config = dict(
    arch='transformer_decoder',
    model='autoregressive pixel model',
    dataset='photos of plants, animals and fungi (iNaturalist)',
    train_examples=155796,
    image_size=16,
    horizontal_flip=True,
    levels_per_channel=6,
    vocab_size=217,
    width=128,
    layers=12,
    norm='layernorm',
    norm_position='pre',
    hidden_act='swiglu',
    mlp_ratio=4,
    head_dim=64,
    fused_qkv=True,
    bias='all',
    qk_norm=False,
    layer_scale_init=0.1,
    parallel_block=False,
    inner_norm=False,
    positions='sincos',
    tie_word_embeddings=False,
    init='kaiming_normal',
    residual_init='none',
    optimizer='cautious_adamw',
    learning_rate=0.0015,
    beta1=0.9,
    beta2=0.99,
    eps=1e-10,
    max_steps=14200,
    batch_size=192,
    epochs=17.5,
    lr_schedule='wsd',
    decay_fraction=0.2,
    final_lr_fraction=0,
    warmup_steps=1420,
    weight_decay=0.2,
)
Rows from block 3, named by matrix and row number. Rows with one number belong to one attention dimension. Each number is 128 + 24 x the weight over its row's rms, rounded and kept within 0 to 255. All counts start at 0. Numbers have three digits each. After the name is the row's rms in percent of the matrix's.
# q: attention query, key and value (stacked) (model.blocks.3.attn.qkv.weight, 384x128, the q third), inputs 64-127
# k: attention query, key and value (stacked) (model.blocks.3.attn.qkv.weight, 384x128, the k third), inputs 64-127
q.5 091:130107131133126148154162146141136148144132123120124105134125103109115116085112120105142149134145142146147124140139134156085155151146133100149138119126119142138103156150145122129149138134145135
q.6 087:090110149150114142133033146151139148127137126124135156125115138152141150122129128161147133096170134154134141160143160110133113141120105112105127111123097144141118108135107127075121103104108142
q.7 099:219166147117114113088029125130116122127142166097137116147139136130117106125131122103128137131099135103128152135125124143145137128133125138132125142148154143137124165124138069134147139142120106
q.8 118:103105095121128128143255115087115110136109126109121109121099118173114120127159130176114140144111121109115102133110113097129117138125132110153106131103128127119127140130125179149121128109150151
q.9 131:085133107118111132000089128137111111117136158071121116131134116117125120123125092088148140141113132113102144147128125134128143148136140165146153154129153130143131130100140086144129120134126134
q.10 102:122147127129096122167109129154141153170114109139082084126098096089099113121113115143138108135104104129096132139146119140126156140149136119118138154122133097125068115165176171157140126163139146
q.11 113:124110090108134156180212128095113112102121142108133115120107127153144123115151120150115152131150128127147100117104126115103109120108107098127128116117092116116153125120098132158117139107139134
q.12 115:130101161120151137171111130174127152155128133136146151123134137099121147117146138153150142095170139138130113152152152131122129154121137123107128116124118155137121098149127151096128101124103195
q.13 126:129097112130132139072163092135120135117110110150148137117144136119168151149133120150137105126127098095114108097112148115097098135082132162124132126128077111114127077093077136103109124119115125
q.14 108:030119111119136122159178110131129143143127089168141144130118130122145148159122128146113119134126113124134082104127129127124118132105110112121104117126106112117139077144111189092110130119125167
q.15 122:089117110090165127073115112112124129136139124121125174131101109102122116118165112177138146115147145141101122153139127108143144073127097100124113136108113138177141130149121148152115109137137197
q.16 091:255156151121130126122134112127132130165131142131121139148130126103118126149156145160131100124099113116103125102136126122152130098130139122145137162128119120129106151132117145153122155167120125
q.17 113:130121134115156108070090098114146122132128118164132155117150135140156160150128139140115126128167122143153128130119139132143125098093101137090073091122109107123156126135102125083113120127129107
q.18 090:255139140123124138071150135127122103147136164109152112135143148125119115119134130100124115123095133111139143108119114138138121114143147133164145153138172141123147180100141111161134140131126133
q.19 100:241120126110132149068082123126118117102125162108150148110132132147175155147145117142137143124203138160151146156119155124142112105097119143096117107131091122131155127114095103116102128121108099
q.20 108:251138137147134119194196147128125145090116139147155147128141125110133121076142128129119119100153148142137140129131161124117106092135129106130147118129115139125112154124103092154124126119121114
q.21 085:255130129148120139073165119151128114138124138128149101121159135122136136106121122097128099118125126114143138128124143140130129144142177168146151149142145146099107150098129140118128126124117134
q.22 094:163116122144137138080131105135110143136121122150177155118146148133153144111083119117124135107166141140150113158125139129114121126097113119115102103136108164148168083103121173087107105103107180
q.23 091:000154096142115112073206121121119119133127111108124133137111117125111123111109089103135115140111151133106133148126095115116139154152127112159131154117178147140124118113150159122127111115150166
q.24 086:000122137102121088180071119135137124120121136132092100126109105117107117139129137141119146128121118117116123146133129143136140139110107139096103120117136119105129105146153121135141115141137115
q.25 088:049102099120146117226114122101119132123122121125136119102123136157143137137119120147106143127145136123128135147116125107126111130116108105098109122129120142129155095117115155129122128121110154
q.26 129:122128121182134117078132124134140168099111101198148166124185139103145163103101126099136081126144115142144129121122151145095107124114131145148126106129091122119134101107093081118131109097123081
q.27 100:103141135151098151227086182139142116104131149111121094136130152153110119135141148120121113136097119113138133100119115117137087147169150127151174141147160114081120157130129098173144123108128094
q.28 118:065094132123136122255162161114126123119126136114142077122116129130085095093102123085104154128113147130157117130132112141102122150156110089137135108134165149124158139149165114147148129113144162
q.29 091:000132110126137133137039141129140112111146143109081104137129117114113134128122128087143151157117111115122129141130123136145159159146144169129141134124148115108131125119154103153135122129138111
q.30 106:173151130139126108255086130133136147109115125152126134135128140120118129128136133137096116106100107106116121119126135112147109113116134127105136139128113136101114113113121147164125122127114116
q.31 134:136161107162121136232200124138139166157123108165122135134128114119124146114130130159124108132156120140124124145136137120117136170155159118132123140119107131104090096130133213131116123113118133
q.32 132:148115103099149147094070094144115142169142124120150126149126138135148132114133106145130149105097108094125089125134137121126130167088125142113113150133094167139111107133117197091120114128120209
q.33 094:255131146123143156119073124146135130128134155140152154133153145129159150154152136144135122122157110133149121114128152135145114105103130154103128107135093105114138135127089111130108127129105112
q.34 086:067167130104108127107018135147132123159136146097126121136109139140121127119115109127149133120129135137137136154126126129151124147130085088119119133125136134135119139145119125092128109131149142
q.35 122:168137116116119142090162119135127131168136111114139115111109112110142125140109117115133130141160149158138121132144118155118160118141133101132117125137136125159128125147148168112115154160133148
q.36 097:021157088120108133104093131128119118100122133117130102130139146159143149140125127112132118140116110107150132123102141135139109171115114151126129122141123114086125118109099101110121114089133089
q.37 099:014105106106136142126113110117129113104118127123121122114124116159158153155131131141136163139182122144165105133122145130115133151091100138091094084127072095121143093143106120096110125111131104
q.38 104:221140165122137107234140154128131113114122150118125095117127127100103101099123147086121141117120148134145144131136123160126143114155144110129138123134166155125129179140165070155151147152130104
q.39 122:086145146120117114023173128142135104136144159115130138148143144131118125127132128096138127134121136125137135142125121139145146143142132147147117130126163132114128165128133090092143112122140112
q.40 096:123127136161103120125033146136123140145136124105103132121145130126119138128113099116143112132098127113071155139134114107140126137151163152156158176132162147137119134099148108149142118144120122
q.41 119:174107154115140159173000158132123131133148162097097125133119109118104107119134132126139165139120132124114128134136130130148152123136139133124138134130128122161129154135155092182147143161124121
q.42 079:232126151126108115086158115121119135156130150127138142119131129130133144167115118128124105134118136136117145123132110128127131101115147134137127134138141124150138131120139141136116141154107124
q.43 085:186154109094139110060196098108100125137128132114144153137122127115140115125138120142124134120124150123116115134129117126132141091106129113146117143129128145161144133125123162140111133139129174
q.44 095:110145096154126101156162135108126132097116121133134122103146132136141136108103118104117116131163156147142156159120128125130125126146144129133135127139152144111141111101137111138124125115122108
q.45 086:161123135126123153063025127157133156156147118125119141140134112119140136119137121141153126117128116116107133129144148138128136133120124140136135142121088127160087134143102118101139132147128119
q.46 107:036135104116120133049145135096118099100147137089111140131133128135144134172151118123143131165114130127102139109116112120150119114126134163157153144131147097129151136099107074150112144125128081
q.47 121:072132126103115099208202120116131105085109142127119073114121124148135124142119157112103162138151128129172119122109138145107132152107118130083095078131116101083134119144132090119132147124141051
q.48 091:155132139147133137091014136127125136175150125103114137112139132127120142136122108119147131136133139143103158156137114119152138125161162128149138160137165148155141153117147136149129132154120160
q.49 099:213119158126128135129147127146103136184130141116125121143096118103080095096113123132132145123090139119106124137136105130117148141140150101162138154124148163173120149138159178141137136158129188
q.50 127:166107130102138162000097102135106123169151145110134134143138126124143137159139111132151150154113110111119109106125131136124136135098131162152107134132106103156145127131109127123119150142118141
q.51 115:169120107121146113193057123107131142130102086144125109102117111127133131101107111137114126106138123137135141145114129130109120110104107086096104111125095157145129104137133149130132129137136140
q.52 097:127113154131120121189098142149146143156126110149112096145128122114091116110111148103121118127067104110129109094138120158108141144141122123135120127125137121125100143174166129128161136150145133
q.53 096:195126121131139134042142115132126128147132113135151135146142126096119109092123110110143113119075122107126123091128103131101127111124106113163127150123128137149114148133118125140144111125154169
q.54 096:255135134153119118158172132149121151124115125140153163128126131131127135074133107146127125089154145148125148161135151111119115129131143108123143129126108178144099130109122151096119123115114130
q.55 106:156127139159131105183091108132120166150096106176117136113142114136134149116092137142121120116157129135130148164131140127121144142099132118101088107124098142143124097126135172102126123137116118
q.56 125:152116130119134151000199100147121119135131153136145176140145146118166154150160143140151130130157115118134102114129153129117132136093130167137108115113102112131143114113089123090113109115110133
q.57 102:084118127130159107042224119102121104102130127136132141127161122108113113114130155114135144148139159137138139135124129151115141113138127133162104103130157137131162157128122056132144134113137108
q.58 102:133133144127131137147224145129147107133145138124104098134132111113108114120145146105130147161129123144132118126131135145136152151174159168141149124118157109093113168143162100153145135135145098
q.59 090:084140093121124096215180103100117132143109141125117093117117118135117118130117124140096142140123132115131109134115113128125132144112116111124089132119130125103148114132131163156133132138145132
q.60 109:036118129153124133027164124154148149132146111167124190136147129108139161132125127131143100138148119145107135135152139122131135134141141162137142131114124119127125097115123139097114101106116134
q.61 104:051120115090145128182082122123108122095125151110144153131114139153146119158154125166120160115133120108133103108118131111129096106084082108094111107137088118137162083131086114125112127109113143
q.62 113:215170132138138131166190152106128132144137115132150128144131150101102112133142145129127092126095139131134142081122109120147098091163125084176159151146161129126131182139111105166131153130134130
q.63 085:227115149150126150160101113153133164145123114154139156138120123135139141111127117159121118100123102121114108124130135105119120146104136142098126128118073129137091108122118197115111108122106141
q.64 081:214114137126168129193107126105157145113141140114119127150115108104097105090171118136130141119115130124137167148130143134126133115115136098145120144107127143146160145135160138120139165140137168
q.65 113:156119132135131147079110115119110116109150153106140144185102116136102096111170124166118121088130143108131110134118152117135119121128114124141093134121113077119129130148089147152122097109105172
q.66 094:177158134132093129204153142141117094129112125118121087089134132113098138121113101119148129142101129119127139139132104137118126160169127114122114133138185164122112111155154157120125120154166131
q.67 102:121142096108154139034026146115118101135156125108150136114142164168192130161112148123090124147136128144127123140132132127122144159117104133105113116142139162162125140119103125114132155110119120
q.68 088:067121142149141144101210126159138131104122175154141128146144131131138097098163169097162099120129150102169115107135145161122115107110133151120137113134119125128166130120117052149119112099109115
q.69 107:170124137115122121074091139133120130108125124148122145138126127114122121143141190115133111113121148122142161109150146146135125109124148146138124110153141125118130158146124050127141143103093112
q.70 090:103134106129112102187054116150156174140118091138089132111127124150121155158090134118153151159102128116120153129131120126092138127130149124157126117122130146115135134146149125144147121143162092
q.71 105:156118125127154126077139136142109158113128114147110162132134137088123122131139161132162089121113142135124139111142150133129126086142123135156120124140148119140156136154121079137132145109104142
q.72 078:158119130161132140141097132140164133139129161155161126107156132134171146090124114098147095133120150130166155172128148151082134134146138119136131128104133164131144114107145119085136124125137148
q.73 090:136136131127104135029115128143113141141118111127097153127098124112130128138104140117156118143080114116123134104125117137117128118149139132164124125137168122161139134182155100143139113144143112
q.74 084:152113131148100114096195127111129164118113106143126151134111123124116157117135098142156107088111135125109166150135117124110126099128139105165137126125137139143115108142115136091148096144133163
q.75 066:008133137137130126200186131157131094117143137145113111164135134109087103118130123120139123153088135100119139116130125133114109114145126130124119142138147135155162164151149124197142105135168104
q.76 102:149160103148167133203087134120136148092141123108163154149135140134157088094118107128109109114144149145136127143134160120142140147124132100124142139107104132148143084092140168080100145101087166
q.77 104:129109133102128133206155112151131122119137150134086113159128113146099119151128146115138146161112103121127089097106146152123114089114119154100106103123123099085173165160128080193119147140133056
q.78 109:129156128118092093241129139154131091097138148128151126150127148147118109128134152108104094126120137113125111112122140126126073082124104125081125138125131129095151136109107094149131116102126062
q.79 067:184097158161118110188203148119109124118119130135132133132125124107101126106154120147113116101128105115121131123116131130136111115121122116103129147124113138141102128114116141116141124125120143
q.80 094:129129101140131137083169122144128096114150152148151154159139135132127109103120114123131099127137133134148087123110141125144103086122111135117132133120117098134132151128109122141119086104129109
q.81 087:153108108142148139102243106132135132153132114118137115130116134152125083097120099136162140138155122146151087141108129128125141144110125109105143126137095124141113102116153160114120121133160135
q.82 071:255137143128066121076122134133125136146093131117107126106110125153141176145140130124153125132084114111112149142116102131107116112134121126112118124110149123110129129149115114112133117150140104
q.83 091:096132114118175134230108131153164149125136130179130125136185126100115131093107164119129123149133146125125184154139174147111132131123140115151114133127143189133155157104136138155151137123115158
q.84 088:105138107134104131075126130122097117142128119081151137115093149146132054104126131141139128096134153156114130136156098136127110155135091108102101111160151133193113102150121113113141139094132148
q.85 139:142124111084173134162092134110124080086142137088119097116137115153104112163144150142129166155134129139146106133106130138138128117139127133126113111129138110107143174143126107171109130133163091
q.86 095:099130135142071110185054124149107152134103108142105128125100135131124144164108152126156099121075128113104153106135119132100113107145128126137114124124148117116132124146124107132134125129129105
q.87 073:000140134111161120094178102126140161151145134103111123156104120133110115130155140129110155115128123096128114116134131121132154116113124117177125147126104138151141122137137155158134145147139173
q.88 070:000111125116131132040219123143132125150163140144167144173136155144141075111162130130120128091131145130131117113144129125141108095104092136141138134141126136177139134122112107137134122096121150
q.89 078:172132144168083119148201151149111115137112133160145153135123159108136108081099126108133066119122114122129130125123135135127104120134129119090137139135133147145115100117128126104138102109112113
q.90 107:120134126087113111127140123117113081148117086093099076112119129142100140184138138162090149120140127120123104119123098102163128138157124120148103148166139117100094139152153172152103123140179128
q.91 134:107146145178088120142071141150129158159105118162155148086133151123165152102092118112129084126130116129117148133133130118112133140117120117110142146114111169146100080095134155078141113117118131
q.92 104:139130113122147153085027120120134151116168174121140160174135113120149124122118099098102137152122118131137107114118151148113143137121125167130127110120121111126155158130088093149142153124097115
q.93 096:142119142134145136159007128119139132138137127106142120124146128131123142117145107149069150109128116092119140129120132109108147171121126115130095153130115158130096133116130184119137146140145176
q.94 080:098133136159131133081158163119127131127122104158163127092141144106155140113122117113140102140124131145131177153136131115129131136143161124155179131120150162164118094084145141074145116116129139
q.95 092:188113153139135126126107130126128166177138120121111132121144135117143171122116083138122140148131111135092106146120104091125141167123128127120128162116113138124119107106135172116131160159135149
q.96 087:194153154157108132154119163111108092119106140128150100111125139082113129105123100099114097145091117121133160139108125140125123150177157131133150150142174165137110129117153144095148118144148126
q.97 074:169150115113139130172117107164162120140125131181120095117153125135120131087076137085125139150152123125139132158122152157113150155093130127072105121133113174092115139117140158127126126144134119
q.98 100:179107119152095127107068106145124177149104111116106134107089108166134146143121122162156135113129122123122129134118127117089135133111129111116107116116096113128101095153118150109130114133134149
q.99 063:006100160174105151168134113150122129138121154153124093146107102108093112107158121136108114132103125082133134095115139126113117114140134148141117145124114103128115121112121145180134111127124148
k.5 091:018128139132116126185124129136135121121140144141150137129108126147105147113121115098094113139002119103131119129124114131131121132114122146117121128120118140128102123127119135122135114121119106
k.6 088:000138143119136126123048131123116117122094134136117137095101128124115115128142124114119120139205154162114141149133143128138149108155148123166139112149138152148144156121147122124110141142133111
k.7 107:212115113109130130086153124132137147121129132130133135145129130130117107129145142128145135116050115099140111095127111140123132109098098124130126120133113114136106121118114101101122126110136150
k.8 112:101138109126122117160255123110137140113154148088132105123104130149129110132133125145136110115122135125126121121131119103150121143093113136103145144118122139109129128122121155150131108129120151
k.9 122:127107099116135131035129114110130140124142145106145132148149139165145130136132109142131120127026120091144125106128106147135122140099126145135134133127122121143118127131116109103117100107117131
k.10 111:072120146122110137173099119168129112140145126138143118135119128115123127122127118134130111128000104086123106074124106130127113147093137154108147172126117105110090130118110139129130121134124138
k.11 111:071132091135130116204160130103142143115139134124131100117122123144133140136125126123116140137250158170136132174139140126135136128158123128122138116133134159130138127132142142153121134123141117
k.12 105:174138157135112138144047153137138122128097168109109145103132122118111099101131140131119159119155116137119163141131150112101129139133142143150128117127130107131130144123132117124126119136127114
k.13 138:143127129138126136102150128130122124115128118124120110121144131151163149147121124145134141136255149169129122159136150135128138141162152129149131121129139135118154123136138128123128139125132124
k.14 115:107142133147124128144073132151118106155121121131121137134131133102158151144139139140134134128249130161111143159123147117121146124157148117140126129124141125122141120135126146163129156151133109
k.15 103:154157095118146124036127118080148158155130134104112162132123123098103099108150108150135131125149125145089160144128142110154128129098138152139152134137125124179127150127122155144116134148123124
k.16 084:255126131116129132103106140144138128128147135108118127138122122108133123137131145159143130121117106125134120101129135123115110142112118156131143150129109109126107140111100131116138143126127152
k.17 123:133133122139140124055141120114123109149096108145106135108140119100138149142125138115143138141255150180118146164138163126123159122159138110152127120126136142138161120137161142126126167152141136
k.18 090:238129110128118132082159133124143130114148142117144127148130137129128126124127148136140124119019115090139127091128114127116111138095104129101121126141111111129102126133098114114147107099125158
k.19 107:157124104124142123089099139100142133126108118125119117094140113129140149141118121104121148148255149182143136170136157137123152114170144133146135106138146152145145129133163127117115143133153130
k.20 092:191124135117127116222235166112116147097135130146109120121115110144112125106117139118102153132178149149141130152129150132127114117146129137147145110147123155148149161121134125113130135115130105
k.21 088:166117148118109138079221143154127123106145134135132106133135132137127137135118131125128122123072133113135121096132139136112109152112130147118141119135111108122126112122128110091142111094114158
k.22 097:233146126141112132090123146116117119132119104133127147111133130121145153119114104111139153117255145170109147173132155117115156101159143097139123106125142126139154107151149138150120135128146121
k.23 094:071132126105116121094228121132124129134156127113134134155125139130117123117128117131142102114000114093119127107117107129149118133077123130109145149116119118130113110114124130140113102118111119
k.24 087:122121124128133117158129099132124119136109137129119113126135119123120105132146133139133139113127123110123120136134122130128146126124119113122133153120127110111136111144133134138124133153129139
k.25 092:209132119141131112217108138115128137120110125130123118106138126144147132133122123130129131126232138158117126157124143122130127113146144115147137130124146147109152119126146137153109135131143128
k.26 128:102127157151141140088118137123097100139117098167124136116146130143139170124099130112117141147255165164134122181134150132132144123186152102167116108131140159146165144138141130107133140133139089
k.27 098:025119135124127125227058126141127146117135135131134099137120137145101102127131154131121112129019128091151111096124093133130104129128114121120127133151128130114107155121098105117137110109126123
k.28 119:105141125140107121255118127121132117120141145134149136137119137147111116106136137120110129112000121084120129108121098123124117121113100103091107122123127120105120119145107125146148109114120123
k.29 082:051107124129148132114066104133137149147123138134123131155160128136118112127135121121129114112033112093138126116128103146129120149109123140123136138127127121135128115120134113111131097131113117
k.30 100:222118141117136115248112150150123146120120125143100105133130114131133116123138148149136141110214137137127125135128137124120105126150134122125145127148120133119144137125128122131131124138128126
k.31 115:110119179113110128222169152180123132131133114145117109117131111114099139110088116103119130121157119145135120149121156123121113138124152158134161136129113135113123122093154152141111117146137101
k.32 117:089141112120101141066138119159134139120123148122117130147131139129155128156172139169167120101217133143093134134132157120121142142123137131140147119131103106146115105121111129146123113125122144
k.33 100:165128118133139135094047137117136137138111120137111125111144114108140139149127146124126158139255140169135145154137160130115143122175139126150134104148133133143142145142137118114133151143145132
k.34 084:000130101097110114105055113138131111144123136122142140130111140112112120139149147112147117137087135122131125115129108141134158102124106114140128136131131150143101133110129126147100148125132127
k.35 117:131136118137116135110056135143138116145141116123146139127121118092138156128114104100112118142042103125118141125119132133113139117118138148111127132116126117129102107130129139156127135133131124
k.36 097:000104105112120120102134112141125123126120120129134103140154137138130144156126157111145131133232164156156125153130131149143151114164131099156128110137146161127139129116151112118110136119137111
k.37 117:043124106142136121127087120118134123135104119138129117105138119120138150145118121107119144147255156184131138183136152133136163114175147116146124112125145155125157120141164139145113144146146113
k.38 109:228116136128121118231168139128136127106130155137137135135118121131096113097132148114111135120000108084143116093127105138114106134090100127098105127123123128110109122124122113119149120110128142
k.39 117:071115126111130128001209109120121119145130149113137150148129136128113113136144155118138124121009114095136138103126115131133126127100106127121123123126124125132114137123116110107133117130109135
k.40 093:215115153125139133134052138133115146117139140115131132120127135173142123122127106145126108126022098084142122090121104129127086141094134147133133143127122114123122139111103118092126102107113128
k.41 129:159123120132144131174000126115155149124125147146134146127125125151125120111134098129104123133015106102142117110132100121117111125116116142114125127129116117131117138128120133111135100128121135
k.42 083:255129133133133139091076140112131117139142120116139142118134129117165150143112113134126135138098103118132127114126127115123123114125133133129127141123131105116124125140111125125131134130133151
k.43 083:255136100125123123053209131107138151129146124102127147137125121109138123125134122147144133112150116139106140136127145117133128114105125139135129131128121122158118118124116137149114131130127130
k.44 079:255112139136132116173189146113115140115127107137123114103145125138117140108097117096119140130136134133131128146118137145126123116130142127141122120123146145131149111126156124126105119119141118
k.45 080:005123145124134143074051122148121126117126140138131136130102126140130142145135111139120116158140128135132116126134134130129132138127143153157143128131112134144122141107125135105126146130121116
k.46 100:124110095128168126052064113095140147133142127101133123152160138152158135155126126148122117152128123120160136121128110148143122139131131141145118131127143143135125148124118107111117125117127117
k.47 117:095104105137131107220214119127128114115107127136130093118136110122129140139123146093113153143230147157146117166139139146122160119167115104118107121113140159097158113145169131150131152141145125
k.48 088:255130140140128136086015137125129140138126132120126151117134132127126127112109106125127110135010096095127135093115114123128102131088129150149128137128123109136119119109114134111120113116121138
k.49 115:193144135126103137146137129141136126115153160120145155134101133142124107115142110147132109119000094079123113088125100110123109130080108142104121145120110098118082120119092134141135101113122145
k.50 113:151133101137129149000014116120147121143136144119148151136147134132178159164123118142132122146185117134131134138133135121125148130142132134148115121122127113141114122131106132128133130131135138
k.51 118:137133118132115115220132124130125115121116106160130122101123122123135151113121122115131129132239155165106114150134149131126149122148140113121124130125138156132132107131152158144123151130150129
k.52 101:035134146138111132174109113162122106134135144143135135148107141124122118122150146141131109113000111079116111091128102117122115139104106113100114144119112110112101124130099127131151122129115134
k.53 090:066150118129104137056200105126124113138149136142140138154117152136117131127145148163153113117076131104108120111139118122145124147102103106109127133131106116140100129128088140126144123112122131
k.54 089:161121155096121119174249162135123137089129140126113130104103121140121121115120115108118131125162143150124132133124157130127113116123144150133147117140119144140125141112147119115119123117129118
k.55 102:229134163139118122171153135149113116125107107158117132087119116122128145114104103108133134127242137165120111167130149122118142103151150116146127128108131134113155100127163155138111148143145127
k.56 123:116129113134136142000151128110128122141113139108121141121143127122142139150137134135135140137250140168141142166139157121130150129150141130151126105132136132148143133130141128124126136139137128
k.57 096:196134114150134125032255123085122123125118130126131150125145126132099116106113141111124141129107121116131129150125127133135139121111106110137091110110131135144138123134131116117135127122137122
k.58 110:065114138131131126128168120136140127126137148124134124145138122128112126123111140115110121131000107084153130094125114134124109157101117154116130134125115119128118136124123116112147108129115130
k.59 082:245128110141122110220183129129130128135131122127134107114136111138130139129121125131135145116174119132126120159131133123129132117124119118131134142109124132098141104128133147161105120135136137
k.60 101:075130172130151151000104129125099118160124122122114151129149137124139133131120107128123116138125124121124148134124140121132119141131161146158135128129127120149146149125129120102126116152112101
k.61 121:145131095131137125166078129102139146131112130122121123124137128123146121146151132149132149133255147177122137171134143120135147110170133106142133113138147145134149139137136124154118143139146121
k.62 111:173135129122118124169105138138134124126158128121142136155123131099112116121118174141136118137041117108138132091120112125131105126119102126130117142136132144129083165103081122133142146106128122
k.63 085:065134155108124140146133127156122128121125124147110117126119125134141140131130115140134123120228149160126127137138154112125128142162152137124154129140110119131139124124143138129133121141131136
k.64 086:110120118114136142226094153130147164151171159135136151148094132143098105100126103127112125105036137094147127132124119126131095129107127127137128142138113145150114152114104121130132086101123130
k.65 106:094135069122138093068142113092122123148128119103133118141139114136110122140141132156135150131203149143137120168131146142146145091164111107187149141133128116136128166140101101148124126114167124
k.66 111:096128166131110129176099118138136110145134137141131128145132130090122103118129128123141114124000101086124134083113116126122129168093115136110128150119102096112140105122123136133125106135104128
k.67 102:117125084116126112084030143122134135105132114114127104105152138118170150159117135095097125137194119161123130133126141156122154100146133131123133111133148141096120122141151098136129158135143126
k.68 089:184133134151133136106128132091116123127116135134158149126152139158127140136148140139128136119204125147129133166148145117135142099135117083170118103117130144128153163155108121152148150119129117
k.69 098:102126110150134140001162127089108120103122135110135137121141127130133096132137173144105120111103122125131117123140133127130149103131095099155106117107143135136145146126103099132173132122131138
k.70 092:190133167143129154254083131149121139128137115150109123122102134126134127101142092126120113124057117103114140092131089114123113170114143122092133132128113118116128099122136151127130097148108137
k.71 099:119133138147121145047020144140116110122124150144141139116155140103165136143131155149105109100096099128134103092133131132112134118114124139179111147108128135152122164124085138141168160136111136
k.72 073:177128173130120135213027157128131135121141138185135147130144152135153156114131106107125127132101115118133138143129121130124108124112161091126118132131111138136120140133119123153123095128110122
k.73 104:080136160128123143113076147134124119127159122136138140121136141111161152126133120142121104111000113082119123068125104129114137154080121131090115160127108117135124108136102135129146114145098140
k.74 091:142135163132125113140255121121100131136133139151127141123121121119148128119131112151131133137036133114121107112126113118136107146118126135159136147099121147167097125120100117108094119115105139
k.75 079:156128155129129128210145111127132128155142123149145123150129143124106120137140132149113111114000110072112130082127092114131125147086109129111129139130112111095135124133094132136134135129110121
k.76 095:167145101086139117172051141149140139139144094153108120129145128134105136108122123082132154116226134152151147171126135158130137088144154102134117116156137157118114156133155104140123120132151087
k.77 095:074137124173123147215051121101142125117107137097115128132108144145138114136147137156137128110154124141109139108141136111139127155145131121093126119128127088119143134133123153152156138127117151
k.78 102:159120120113112104231129118121121110143146099097131110142117134150114112144159170140136157123227130153114157148132142137142134100146115089128126114136147126066162156136128116139129152116132116
k.79 073:000116148118132123143255133139118135143116137123139124129095116152091110122132144139114133132153141133139095147123145116132117122131113145146131116128132137147122138104116131112125138107144122
k.80 097:082133107120116091161069129118132111146143118130147124111135132156152181153115132137116124140231145143128153166129138139125151088148133108139121132143136141111137154149119130147125153134160118
k.81 088:049142132142150136172151150123133144137143119148120129123118129165117139108095092106110132154182139146138140173119133132127124140159140138080128104151128134144113118135138145125116114123129110
k.82 072:098117160128094138155137141132111110116161135082139142129112144122180140132160122167139153122084118125116113105122133121121113162110126126103143148109112109119142103128115130115121098121104161
k.83 093:173133151134144151170106116147124143142121149189139145147121137122092089108127117088115100119000100090135115099125108108118111110111133129162122132125127140138133144111108138145137141137112113
k.84 085:098139111118134130144155148105104124136173110140135133108144131093139124109131119106090130149041107116133132111110134151134142113120102132115119123108106125130137118135121113121117141142126111
k.85 121:122128071146144111221066086057155136109105155080128103119098119136087072130127127122100119120161148143133162140137120115123139130156112112116122104149127119112138143141151124162159113127163145
k.86 095:202141171137121136176104125144103101101120110142104115141156138084152123119169139160161134121084106126106121059129119129130131146110128119109118144105118088121129129140114137137146121146097135
k.87 074:166130115123127137074176127148124157150131139114139145137098122125100131118141108125138100108062136092134122116135117108132103131096129152163159153135131179153123121108116125117125134108110116
k.88 073:193128104128136121100156125125109152148151134116148144128135137140161151154136133141107107134141128132134113140129143133139129087115122143172142119118128158132125156130097106125126177115133124
k.89 075:000131192108125129136173162165104101137148096156146138126146137135144148125130148122132138129107115116128111118115142135125139113111119123099104125126128133118150134130105140121136142131111098
k.90 102:101123094137131122036134095120136121129092150083123090150114109080079085143124147146156090135124133127128146118124118115126131151110113162101144142138139118136150098120142136115135120127120136
k.91 119:125122187096111125186087174207106113133141095183129125109155142127163186112118120105149137134208122140128115131120126143116135108131155116111128130134138138117127125130139136109104126140122112
k.92 101:086132097135123113134046136101149124100151112123138130119143132165173162158125133123100136127140127110119149137129141152140164108157129108127116116131129122109112127131123110156136152140147120
k.93 090:064118104103132129138100131150140158132125139128134103139122116134088098126129123122133115126185137126142119149112124133140128127152122132138158125153135124128114110100133112120107110111152134
k.94 078:255116173100128128117180142159116119121139129174152145120155136132152150124089128115102127134050126105138111110126096135103119125098136125118110131117117162119090132125116114120137114131117122
k.95 093:104122157105124161057000168201144125129147124130124131144110118132148153144118117133149138131144106133136115116125123128106105153114154177115154138155131107135130102112129175104105136128103143
k.96 105:062123171105120119150160128133133106130144128146147127142151128115126114126113144123121115116000116064130130088121105142118124147091108124085106138133112121105118114129106119139145107129106114
k.97 076:004139135151120120178192130136133142144108128182114146132107144152116119090102098080140119134169144145119145160124132122133126119170137108093125113127138124127142109127145150133106121123131109
k.98 099:087135132144128122196127155136109141122118117136103114102125126134132148102132090140144156148246137166123109148126139128146126144172143121114144128119129114153108121130140141118107100132139146
k.99 060:176125140135130116155135125133129110150111126159156103162161132132084139133129145167152141132145136097118102137125128113158126128123112119152136138123135106118117140135083135128123126112134133